config.yaml
model: "CTC audio transcriber"
dataset: "short read English sentences (LibriTTS-R)"
train_examples: 26041
noise_aug: 0.01
input: "waveform_16khz"
tokenizer: "word"
vocab_size: 5132
arch: "tc_resnet"
norm: "batchnorm"
activation: "relu"
depths: [2, 2, 4, 2]
kernel_size: 9
wave_channels: 128
wave_strides: [5, 2, 2, 2, 2, 2]
widths: [96, 112, 144, 176]
init: "lecun_normal"
residual_init: "zero_last"
optimizer: "adamw"
lr: 0.002
beta1: 0.85
beta2: 0.99
eps: 1e-08
grad_clip: 3.0
steps: 13100
batch_size: 64
epochs: 32.2
lr_schedule: "cosine"
final_lr_fraction: 0.01
warmup_steps: 1310
weight_decay: 0.1
Rows from block 5, named by matrix and row number. Rows with one number belong to one channel. Each number is 128 + 32 x the weight over its row's rms, rounded and kept within 0 to 255. All counts start at 0. After the name is the row's rms in percent of the matrix's.
# convs0: first width-9 conv (model.blocks.5.convs.0.weight, 144x144x9), inputs 12-17, a 9 kernel for each
# convs1: second width-9 conv (model.blocks.5.convs.1.weight, 144x144x9, transposed), outputs 12-17, a 9 kernel for each
convs0.28 100 [ 71 108 159 153 121 117 127 146 109 150 149 150 157 154 123 140  91  83  91 107 149 187 175 156 140 138 143 134 125 109 114 167 218 216 135 154 134  99  95 131 157 184 156 135 167 141  99  89 109  77  87 111  99  80]
convs0.29 099 [158 145 145 154 123  64 121 162 152 164 166 133 148 146 139  99 103 188 134 123 156 149 145 152 168 137 144 105  87 154 164 172 139 106 136 134 100  87 159 159 132 145 107  96 144 163 154 136 113 103  79  65  62  68]
convs0.30 100 [176 143 117 135 147 154 136 117 149  98 119  94  92 106 119 132 142 133 122 143 141 101  81  41  76 120 108 114 192 227 206 155 147 148 173 217 142 194 190 140 139 113  61  64 111 157 142 125 110 139 149 133  85  91]
convs0.31 099 [139 144 175 179 169 140 108 105 129 111 110 111 113  96  82 106 100 123 117 110 128 153 166 152 141 135 123 130 131  60  63  92 144 180 179 182 105 114 119 126 135 144 155 175 196 155 127 112 110 111 102 103 130 137]
convs0.32 101 [125  83  81 109 136 135 127 111 112  31  69  70 120 136 106  99 123 102  86 121 114  92  84 112 160 190 137 199 156 108 135 120 133 116  95  73 136  97  84 109 128  98 108  98  95 117 112 134 140 135 148 125  84  68]
convs0.33 099 [108 139 115 120 135 151 145 123 114 113 109  74  81 118 114 136 168 123 132  81  65 122 146 143  86 133 156 106  66  85 130 148 125 117 101 119  97 118 163 164 162 162 159 133 124  97 130 112 133 120 102  99 140 144]
convs0.34 101 [ 78  80  75  80 111 161 168 160 200 112 105  85 116 169 209 162 124 152  99 102 107  94 119 152 149 140 131 115 127  98  93  56  51  87 108 126 144 121 109 125 130 115 135 143 127 120 138 148 120 133 138 121 107 126]
convs0.35 099 [117 136 167 155 100  57  75 117  83 150 162 142 109 112 126 123 148  80 186 179 135 110  86 128 139 143 149 137 135 104 180 158 121 105 157 167 138 146 109 119 109  86 103 134 159  97 109 151 172 119 108  93  94  96]
convs0.36 101 [ 60  30  89 165 146  75  96 141 126 120 131 100 117 144 180 171 149 141 124 151 147 135 127 127 152 118  87 124  72  84 126 139 178 139 147 132 145 125 125 169 144 124 119 127 121 127 128  94 118 101  88 150 151 120]
convs0.37 102 [118 131 137 148 133 115 118 127 128 106 113 103  49   0  20  81 138 166 154 145 153 112  75  86  99  91 114  90  88 101 145 138  97 126 150 102  70 105 141 136 118 129 125 132 140 116 128 125 114  88  77 114 141 144]
convs0.38 100 [108 135 148 129 117  95 100  88  82 176 131  92  54  65 104 127 134 146 110  85  94 109  89 112 128 133 144 139 108  99  89  73  82 120 166 189 117 137 115  71 104 115 125 153 152 132 125 142 145 156 145 129 151 120]
convs0.39 099 [ 83 124 142 141  97 132 169 207 189 162 105  74  87  94 110  93 112  78 181 125  79 116 177 150 119 125 143 192 165  99  38  78 107 136 123  79 161 147 159 165 191 142 108 113  89 117 153 164 127 125 110 131 147 173]
convs1.28 104 [114 147 121  90  85 122 102 143 162 134 129 168 147 150 157 193 174 141 153 152 111 146 160 189 175  80 125 108 127 128 100 112 153 147 150 170 109 114  94 134 144 165 162 153 124 175 115 108 155 121 122 161 137 143]
convs1.29 104 [123  53  87 113 100  91 131 134 185 147 170 160  71  84  94 132 144 121 144 179 179 126 150 157 132 167 156  93  98 144 148 120 116 129  87 119  77  74 143 164 161 150 132 114 114  73 139 111 186 156 145 121 144 173]
convs1.30 094 [151 163 179 195 186 189 196 149  92  98 111 110 110 107 154 130 131 201 156 119  76 120 157 197 160 169 165 163 166 149 132 139 140 123  67  30 177 181 153 105 114 135 164 144 110  63 107 131 120  95 111 151 178 150]
convs1.31 104 [108  98 112 110  97 120 139 131 121 172 140 124 109 111 150 192 203 192 102  99  89 109 121 154 166 171 183 106 120 149 162 166 148 145 140 128 139 160 158 146 129 111 124 137 137 101 112 136 146 181 165 157 170 198]
convs1.32 096 [126 129 108  96  64 111 143 155 145 144 136 117 111 105 111 104 106 145 123 144 133 112  93  97 126 132 138 185 197 122 106  98 120 114 110 117 140 134 148 158 149 144 125 139 150 153 155 160 137 128 151 155 142 173]
convs1.33 102 [131 151 103 126 113 140 135 114  96 117 122 113 159 133 114  97  86  83 164 203 167 150 169 185 160 123  69 143 159 114 110 134 131 105 116  51 119 124 136 193 192 172 148 122  48  93 104  91 141 160 102 164 136 108]
convs1.34 094 [206 208 158 143 157 186 167 165 160 170 147 119  99  91 111  92  78  44 134 127 153 143 158 152 152 123 126 184 114 108  82  77  81 104 114  84 131 159 151 125 110 101  58  46 122 135 163 123  94  96 137 154 137  79]
convs1.35 105 [ 68  74 115 187 141 122 114 118 183 106 126  83  99  59  85 134 137 126  38 101 155 142 115 127 143 161 179 120 161 145 116 149 136 119 181 157 153 167 145 141 141 167 188 154 163 165 152 120 170  91 137  96 121 118]
convs1.36 100 [136 110 150 188 170 137 116  99  95 122 143 122 133 145 123 136 149 147 156 153 174 180 134 101 120  83  80 131 146 176 171 149 126 115 113 130 117 120 121 113 122 136 169 161 166  91  98  97  88 110 143 127 117  73]
convs1.37 101 [104  97 132 126 151 139 131 154 137  97 128 144 120 135 184 182 159 109 156 142 119  83 129 156 162 160 138 144 134 107 126 119 123 126  68 129 112 129 128 113 119 113  92  99 110 166 194 132  92  94 148 161 154 134]
convs1.38 099 [136 141 149 172 139 122 130 130 152 115 155 176 133 108 116 114  87  58  99 138 123 134 111 128 139 138 174 113 119 135 134 145 127 116  84  70 100 148 167 175 172 145  89 122 135  98 100 120 120  98  84 104 103 149]
convs1.39 099 [206 222 184 151 130 138  83  62  95 103 135 116 128 141 104 100 127 178 124 151 147 124 125 127 166 158 115 133 148 160 135  97  72  38 107 161 115 116 127 164 130 135 167 122 118 119 170 184 148 183 145 118 100 134]