Weights of a small CTC audio transcriber: adamw at rate 0.002, 13100 steps.
Rows from block 4 of a small CTC audio transcriber, named by matrix and row number. Rows with one number belong to one channel. Each number is 128 + 32 x the weight over its row's rms, rounded and kept within 0 to 255. All counts start at 0.
After each channel's rows are labels from the 100 clips, of 14976, where the channel reaches its highest value: "top examples" is what is common among them; "loudest" is the band of the loudest frequency at the time of the peak. Only what is clearly more common there than usual is listed. The data: short read English sentences (LibriTTS-R). In brackets: how many of the 100.
# convs0: first width-9 conv (model.blocks.4.convs.0.weight, 144x112x9, each kernel summed), inputs 0-111
# convs1: second width-9 conv (model.blocks.4.convs.1.weight, 144x144x9, transposed, each kernel summed), outputs 0-71

convs0.43 [112 150 133 120 143 124  90 134 115 160 140 171 107 154 117 131  93  98  98 149 132 148  92 147  95 101 150 188 132 156 118  68 164 119  72  93 158  95 109  34  95 142 121 127 186  98 151  45 130 154 135 114 118 125 165 160 111 109 169  84 111 145 147 150  93 138 117 126 116  97 140  74  65 107 117  94 164  75 123 136 123  78  77 141 127  83 134 122 108 147 125 107  95 106 112 126 194 154 166  47 110 114 178 154 102 144 120 156 174 112 178  72]
convs1.43 [123 177  62 133 153 115 141 105 109 157  78 104 141 103  96 113 110  88 114 128 161 128 152 199 114 121 132 127  43  94 141 130 123 137 156 154 153 143  97 155 126 104  94 132  93 114 124 144 167  78 139 159 142 114  89 149  96 123 135  98 127  77 111 129 127 150 117 124 103 141 145 117]
top examples: voice: female (85)
loudest: 250 to 500 Hz (44)

convs0.20 [119  94 139 159 164 113  86  71 103 115 124 148  90  82  67 122  99 118 113 161 105 113 124 139  91  98 126  84 106  97  81 128 108 125 161 132 119 134 104 105 164  65 106  88 106 107 146 123 104  57 124 111  91  74 162 117 145 116 148 124 158  66 147 100 171 159  65  95  48  98  88 105  88 106 147  88  89  71 132 143 144 131 121 109 125 103 122  88 122 123  91  64  70 154  98 125 109  92 165 142 116 162 113  75 136 116 125  85  95 147  51 124]
convs1.20 [152 145 151 119 104  93  91 124 118 165 150 173  72 168 184 101 121 141 149 145 111 199  95 159 163 121 130 111  83 124 151  82 119 157 110 145 153 106 153 102 129 165  64 106  73 122 107  83 155  90 131 203  91 148  93 167 163  72 125  92 126 124 154 131 151 160 130 129 130 100 161 158]
top examples: voice: female (85)
loudest: 4000 to 8000 Hz (29)

convs0.135 [151 126 106  42  71 131 111 151 143 124 102 150 141 135  74 164 117 110 140 143 184  36  50 136 117 147 154 174 158 156 109 128 116 112 105 136 138 113 111 135 135 127  77 129 155 121 125 144 121 104 138  93  65 109 153 104 131 145 109  97 184 130  86 114  96 144 118  69 136 149  99 106 148 135  60  96 154 119 125 165 132  97 134  75 100 174 163 125  81 126 113 142  85  92 123 112  65 120  97  59 100 135 112 129 120 162 160 105 109  36 101 159]
convs1.135 [148 126  89 108 136 143 117 159 100 115 106 166  81 129 156 177  90 141 178 120 114  77 113  98  91 104 120 125  31 128 159 100 190 151 102 117 141 132 153 127 130  82 136 160 106 108 104 146  85 100  88 121 119 115 115 164 103 111 120 199 170 147 170 135 148  90 151 138  85 108 148 129]
top examples: voice: female (81)
loudest: 250 to 500 Hz (58)

convs0.60 [124 112  72 140 106  84 100 133 162  99  50  98  88 112 121 148 100 141 105 131 110 155 101 137  68  76  99  84 120 106  75 110 187  67  60 124  81  88 101 105  61 102 106 142 111 146 105  84 129 133 149  86 139 123  93 160 130 128 107 140 100 122 121  56 122 128 164 137 116 117 125  75  79  87  84 101 161 129  77 136 100 150 179  58 124  93 100  86 136 151 126 142 117 114  99 104  72  98 147 163 135 131 116  95 137 102 154 116 101  89  76 144]
convs1.60 [118 171 126 154 119 117 121 140 174 120 120 106 145 148 124 131  39 135 127 182 144  88  45 122 164 149  70 157 148  75 145 153 162  99 113 174 181  93  92  78  90 148  49  94 165  92 129 183 173 140 162 131 122 140 126  96 133 129 140 183 136 126 118  98 196  65  99 125  72  94 125 155]
top examples: voice: female (84); the word "i" (41)
loudest: 500 to 1000 Hz (31)

convs0.96 [ 95 118  82 126 115 166 132 111 126 178  68 129  42  82 111 126 194 127 113 115 202 115 164 127 119 123  90  97 113 155  46 177 129 106 149 113  43 146  98 136 116  61 168 108 124  99 107 105 115  73 160 140  99 125 138  91  93  63 127  99 137 128 133 137 165  76 130 130 137 104  69 124 138 123 168 127 158 169 174 121 116 126 106  95 105  65 152 111 130 154 124 150  73 117  98 111 155 164 136 103 175 137 122 121 155  72 110 117 137  98 142 112]
convs1.96 [162 157 108 134 155 135  34  90 164  59  96 206 113 161 126 158 216 132 144 148 166  94 129 104 147 109 109 139 143 130 123  50 136 108 131 150 193 122  96 131  46 109 117 129 153 110 145  97 182 196 168 128  95  99 106 112  92 116 168 157  81 139 123 140 110 121 171 120 124 118 109 109]
top examples: the word "was" (25)
loudest: 250 to 500 Hz (36)

convs0.82 [137  98 125 107 127  61 104 113  66 124 142  67 117 177  99  91 131 113 108 156 120  95 128 136  98 115 100  69 106 108  72 123 129 127 171 151 104 155 109 132  83  91 105 135 132  96 161 141 118  70 115 135  69 136 112 149 106 136  64 115 129  94 141  25  55  94 129 116 126 104  84 109 108 126 116 102  89 100 113 151 150  98 152 107 121 129 141 102 105 125 121 118 100 110  88  66 100  83 162 136  75 113  81  54 108 169 141 145  96  91  71  98]
convs1.82 [203 157  97 115 117 118 133 124 205 115 133 117  69 227 127  53  89 134 147 135 162 131  82 144 137 122 157 125 112 120 156 108 108 129 127 129 147 163  69 150  92  61 172 102 153  82  63 128 128 165 148 158 107 141  91 109 110 142  89 156 104 155 145 196 197 172 162 146 144 110 153 106]
top examples: the word "was" (25)
loudest: 250 to 500 Hz (37)

convs0.59 [100 132  90 117 148 102 134 138 143  86 170 130  77 191 121 162 162 110 130 155 105  96 182 143 126  95 101 123 118 148  95 115 148  93 137 101  64 160 121 124 127  73 133 118 120 119 130 189 160  38 125 115  93 124 123  71  96 112  33  73 178 166  95  84  89 179 150 106 150 138  76  93 146 124 171  93 120  87 135 120 118 122 140 145  84 134 156 156 130 117 146 173 103 159 115 115 134 165  97 140  94 120  88 117 146  82 186 156 162 124 112 184]
convs1.59 [153 107 121 162 109 196 141 120  74 120 180 146 141 100 144 125 122 104 152 111 140 192 194  97 137 111 140 110  90 157 143  99  80 152 175  93 164 121 110 176 156 161 109 188 108 150 119  89 163  98 128 112  83 166  99 153 117 106 145 127  99 126 184 112 137 137 149 155 206  92 135 110]
top examples: the word "was" (36)
loudest: 250 to 500 Hz (64)

convs0.68 [110 150 110  89  94 132 164 106  85  58 107  70  88  98  71  78 123 105 155 107  79 108 109 140 166 115 107 133  70 134 111 112 109 136  84 160 133 101 106 134  77 114  46  85 147 103 159  84 109 160 144 112 150 144 112 108 114 126 173 118 167  74 121 166 146 140 108 154  65  96 100 126 152 134 117 123 208 105 102  78 145 116 100 115  91  97 109 195 138 150 128 103  81  57 113 130  98 142 152 101 170 102 112 152 148 161 127  89 131  85  86 127]
convs1.68 [170 121 125 112 172  56  55 166  43 131 159  70 114  93 127 154 135 157 180 145 149 127 142 150 153 126 114 158 109 151 149 109 131  81 125 102 123 150 170 137 169 147 170  93 171 137 143  84 115  97 115 168 109 119  49 137 151 162 128 167 162 140 113 124 162 108 152  68  84 155 165 108]
top examples: voice: female (84); the word "is" (26)
loudest: 250 to 500 Hz (35)

convs0.25 [145  93 107 136 108 110 121 113  94 129  87  98 119 149 166 143 118 132 141 179  50 116 171 132  70 125 122 128 123 122 103  98  69  61  97  91 145  84  50  81  58 169 169 125  74 125 116 112 114 149 179 217 145  82 125 138 122 160 125 111 118 133 143 148 121 161 111  69 114 146 114 119 137 111 151  73 119  77  91 129 137 134 146 110  93 127 110  78 157 162 114 139 132 139  66 107 114 138  76 121 113 124 129  76  97 137  62 107 111 148 181  98]
convs1.25 [156 193 149 138 142 127 148  95 132 137 163  82 149 114 197  87 158 146 151 162 134 105  97 106 112 174 122 106 160 105 203 109  78 173 107 101 105 102 105 109 159 146 140 114 110 113 108 141 118  96 100 159 128 138 114  97 134 116 113 146  55 198 104 176 171 188  99 107 154 124 122 154]
top examples: the word "was" (46)
loudest: 250 to 500 Hz (38)

convs0.120 [ 92 127  66 139  99  65 147 140  63 150 106  55 102 117 149  65  91 140  63  97  50 118 121 111 116 150 119 112 139 119  89 121 128  98 147  88 146 146 117  90 121  75  81 113 101 144 127 114  96 136  78 132  94  86 108 121 104 131 132  74 117  74 156  86 121 120 136  97  68 121  51 123  77  94  94 128 110  44  93 154 125  87 105 147 129 113  94 161 135 168 101 116 174 142 113  79 148 134 122 108 134 142 132 114 103 180 142 117 105 115 118 170]
convs1.120 [103 124 104 158 169 139 143 155 131 137 153  29 125 136  88  72 150 205 199 138 106  97 123 116 154 154 166 123 139  95 146  78  81 112 140 102 125 160 103 154 148 185  99 113 184 121 127 149  84 133 137 167 144 148  74  90  78 169 143 140 140 168 135 100 153 161 100 124 121 136 154 106]
top examples: the word "was" (34)
loudest: 250 to 500 Hz (32)

convs0.35 [129 104 101 104  67 146 141 131 117  91 142 140  64 119  94 141 174 126 137 146 135 128 112 150 121 104 152 146 140  80  94 109 137 162 125 132  67 122  23  84  97  39  93 120 146 152 117  98  94  92 117 144 150 123  82  87 138 138 170 178 158  86 143 177  80 175 136  92 113 101 123 108 141 154 159  32 134  97 124 115 100 159 102 164  90 125 132  97  98 154 127 146 134 115  90 131  74 106 162 143 151 144 173 114  64 109 116  82 143 100 106 142]
convs1.35 [183 148 148 127 136 153 122  97 117 148 132 106 140 165 164 148 106 125 213 161 114 129 120 158  81  45  76 175  82 128 126 154 156 100  77 205 118 159  68 126 139 162 182  94  62 173 133 142  77 135 154 110 135 132 102 160 152  96 109 144  52 107  98 174 121 113 123 119 171 107 123 168]
top examples: voice: female (93)
loudest: 4000 to 8000 Hz (45)