python train.py --arch="tc_resnet" --model="CTC audio transcriber" --dataset="short read English sentences (LibriTTS-R)" --train_examples=26041 --noise_aug=0.01 --input="waveform_16khz" --tokenizer="word" --vocab_size=5132 --norm="batchnorm" --hidden_act="relu" --depths=[2, 2, 4, 2] --kernel_size=9 --wave_channels=128 --wave_strides=[5, 2, 2, 2, 2, 2] --widths=[96, 112, 144, 176] --init="lecun_normal" --residual_init="zero_last" --optimizer="adamw" --learning_rate=0.002 --beta1=0.85 --beta2=0.99 --eps=1e-08 --max_grad_norm=3.0 --max_steps=13100 --batch_size=64 --epochs=32.2 --lr_schedule="cosine" --final_lr_fraction=0.01 --warmup_steps=1310 --weight_decay=0.1
Rows from block 2 of a small CTC audio transcriber, named by matrix and row number. Rows with one number belong to one channel. Each number is 500 + 40 x the weight over its row's rms, rounded and kept within 0 to 999. All counts start at 0. Numbers have three digits each.
After each channel's rows are labels from the 100 clips, of 14976, where the channel reaches its highest value: "top examples" is what is common among them. Only what is clearly more common there than usual is listed. The data: short read English sentences (LibriTTS-R). In brackets: how many of the 100, against the usual share in percent.
# convs0: first width-9 conv, stride 2 (model.blocks.2.convs.0.weight, 112x96x9, each kernel summed), inputs 0-95
# convs1: second width-9 conv (model.blocks.2.convs.1.weight, 112x112x9, transposed, each kernel summed), outputs 0-111

convs0.111:508435523529492511454394495558547527477453432427379432445488465509509553464520545516461513498504549476515462472498446466493476477520406461470478491511551475550475537503462484519446517466465501526508473428481422458492529491496576494498532507475396524522489477543515544509474516535468483535
convs1.111:452459545561461526524501506467487497496535503484518479459518443514574520487496464526513476489435490514526470529423492456445468453535505462422483576494567529548423523535574532461509508510519501533449529480430521514519432489436405473482523463498514493485524409439529514450484527531516448433492442525491514495535579431448482546480587475533
top examples: voice: female (84 vs 53.7); the word "it" (32 vs 12.1)

convs0.69:497468407505497453438478463521485504443411504506524482514471450440513483496488521517415474504519542501390480517445437431546503447375508489492480484526518479475469488464458469492479482455454510478497513497484449512547483590503476427483500437451506505490515494528480414429503475509526558523
convs1.69:492466499422472474484478498461507437454480529515487492545427485532461411499501495498495539439408440518489437472445487443439542475546530452448563402524494489464463488476473507519517524463470544512527477461427489452544528405454464437514491557477456482505536525519478537446502451518473496449501533477503472542485507419464608486487516530487
top examples: voice: female (93 vs 53.7)

convs0.54:445487450454525433496549574407521522487442546502421487548538524531428521548463573530494521502529468512477458523473563461450456516476518507524475405517423544504549475511509482466543506469530508489508401494524498492473498516539516464472472512440549536515530532532532583526429540503487444528
convs1.54:523526460511502533525552508482533459461459487539493496416592479533502520448513513473513538576542503491518446457540497550474480515500485437440485555439494404595503502511474505535479518478498545558582492568506424439549554529563442602473429496525484503504485518518533454554458525544552488513522505471546517515443512497504470472556453486481
top examples: voice: male (87 vs 46.3)

convs0.90:473452399509471497422475512511420517510507523401482507518526546493491477498462429569491493509530514466517527489500494484477436497536506546484460499560473463469505469445480501525480466480468481559492505513483522450433433525484615515474536459521460397461445415432509498487447546518502468462
convs1.90:527484441520512520494480474516501520435516540536462478493590415544480546408510554538385444512439533462527525512462518509523472477532510520427502585507481551510497509461503455509569524486527461529521440488454524499512533496492489526541545480521449507451529456555486535501554433511510474545552451460468495455505525462498555536476523365533
top examples: voice: female (88 vs 53.7)

convs0.72:493502439527446520454534574480499503515502500460500392445401472468427505429502468534532504498485512425482489464522472489503514491512551529423396458529569470460511494535519497515545503444490415508519472523484484449523511474495542416446468479505459459471477495485516544468502438463497417469
convs1.72:486457562438552474478467477449481482495506487542475592603487445459503512460533518520473475459434478472496519507449442503423548414516489423514529586500458543444524454497500500476598484461455606506457455549471468538527488448474527470512472515506466505505539508469485523460511469497504474511458478580469455461527486493477495567505481573466
top examples: voice: female (83 vs 53.7)

convs0.29:498509485478523517436471453513517440444534438563509520455424460495507439507512473537540505518528420481506446476515412562499460475560482502456495412485453443469461510454449500532438526491531471498451456534514519425413494468474565426445454508464507483469536516506499516498516473507415443501
convs1.29:495476413398521495469477487532566496447554536516486544491488530541488531517512480509465446515421543516495522503473449588405512500475486533440548528477478518472583501517537533465436560554526553424489514490519486476530544444515523480436472469540479494494523476471518557512481540505487397560442508513431521512486516461510571411477517518510
top examples: voice: female (89 vs 53.7); the word "i" (47 vs 18.6)

convs0.50:499490489481490500577472513466451469382444518512459505537498559502458541520537514503478489531528409417472443440502514500530467491526421444382455457505462478459490459508461491446509501464503544478493450472485440468506497519522505510512481549450522513447510431483541537459547580457443472514
convs1.50:530537466471495516472475468528537489582517456548562503489551484522477544453549507470463503541539615485551483487449618544442525514425466507543487490445505460479510544484487450513480566530491461590500543585565513514495511478529467502465526425485492480466501478527463486572476549530589538478435496528485526441509512493526468531506475447536
top examples: voice: male (76 vs 46.3)

convs0.14:472533509502512517518490506507521554432466529528518523463475546510400467531498551482468544492573501511501447569500474407554441549421535534480421512498458524487468512509569512456395487473503451497566565504503546520511496529427502474497467538512468568445449493514457470541488477467493558442
convs1.14:530528484581519449501522447493480476463504481526513549512497544541478518419501522415512502485480586530413469510563505447479491528481493495522513439496468418514526481484489546580506485491537576471551458563461449541578500522480560552533408429512436511514546484498497507521469446552495459535576530547503547552495436486517512513441497479471
top examples: voice: female (83 vs 53.7)

convs0.97:503527453587533473406501532503509460478497517500447496391483511486544452503468483429476473485469446542535486452508565514468442467549469532534537469548464470488514490462400450544471534446514512453457518548530448437510534459512452507483453504507468493529496433398555468513532527481492477550
convs1.97:510488481578466520558523445512541481547529499439462507469526554513442501504581460453478460542401566511538525533530542510533482471509537481541486417525505460487530406517492468481556468515488439528534505495425487478473501416542477517472503469509480533573509433528574477521512514553505452462494484503573515460472572513535402453477505445505
top examples: voice: female (89 vs 53.7)

convs0.88:468536438495572425464514529415538428500501507533489483460455486508426485532510513548463494440535522486453429470503498463491499518459486511506485410431428486467413483447451473434505487471529494495509505438475500446446473520475481477465411506446527545507572537549469494459521511473435494542
convs1.88:453523472562535545558493489460493516441423538528468437467474518563503458524494508465483572555528495559484470579520483558512548486435467441562455501431456488487499489492429436519459580535494516508537439492571394519522537486532475497457468486522430468504517559472498526540520593466478461498566513484516488505501452544550500471496523533516
top examples: voice: male (86 vs 46.3)

convs0.92:453499533462437513513449525507485546495482493424423479504455453475490539502554491531553509516465501538537462518463496528452476480437492493488454528465527477491451528529485507537500481500421559459447407505488496502478481450488419484480522503440389464520501488461489448531507523491509333503
convs1.92:501510393553555452477465451536420571499540522467454514520459488470525501469424458529533454489525478479442530463513450523487500510577554507503483535531526554594548536573413484463497480498450505444456511539474527537548474425437543500513563474482512486465507456432500464520529518520533473505426449505499513518548480571514570480491526521496
top examples: voice: female (82 vs 53.7); the word "i" (42 vs 18.6)

convs0.85:510441555487479506515522485499471463527510520554434479523539536471543510462543470533523521461488444506500507439513489484517521419499533491545508489494489477564454502479449474530535483535479504487386347461446534462433449463403467496517458512484556445526495461551494489508519555508426455498
convs1.85:486489488479524560553518541444498478475518486450480535493455545538485499494483540453530538462430482441515555460494505500510467402496479471546482534528503458570455355539457493503585552568411461538535502498440548500492481439488545516547498598563490512447545519461465475518504472493503533535478434525521471556503496453473518486500541496464
top examples: the word "was" (46 vs 9.6); the word "it" (29 vs 12.1)

convs0.39:442540388514522546445506511417478471456590517479530525565432542464439429520473465479461485459544501455506485524490496545503460516540526536428506453525511476458532504441518489570433464462517514497463539547531494532524449512473519492525484469495529446466555452428515423462495566480524488516
convs1.39:468488432545480520536543430457486606510504438538555491503478442578436506462550563578443437474525480529511475455465579456510545466507478510510493525539496508535457566510529545491472448460561478473509534468507463514459469443488505511507567432472506494505498431518520520566529451482573464491507567490510463566505464506491516441487560448536
top examples: voice: female (92 vs 53.7)

convs0.5:501489436503503509484553500483439454462496482470550507511470590451496491537512526471538411487545513489449469539526490563504544476537402512544556472508475416481494461376535518524489441512495483511525491492527478508514432520433423469531418490531501468496544522460539483443495568433515509479
convs1.5:489461492492504442489471458389472574474513466543493489565525532530453485533401550445467479480470433551536556471478533571508565427516516498476556515515466509496584559509526530543482481555511450474538453540486494542551507521537536495502447542494465466520534510473494525533496435444504407461532476590488512476533456497494474492518415510467
top examples: the word "and" (30 vs 10.3)

convs0.16:541482544520550531546543458492481453505472505510508509430531469494470517538453500505471471483525522496475540479544574492487505540561547462543463543479436603562536458543469537488524527497508496474430377449540536481439492456466440566459502479494505457485548520458504470504517424602484461503
convs1.16:516552503518473457479488530441443522438502439497500433528468586583389462494452519448443442467499522505520548493427477486442542488479575477438499545568532487591488568485468484556533502509459469442497495500510528457491510546541553475514446491466516467565494518503454452534545471468557505502469509513507557515450500483505504446500457428531
top examples: voice: male (78 vs 46.3)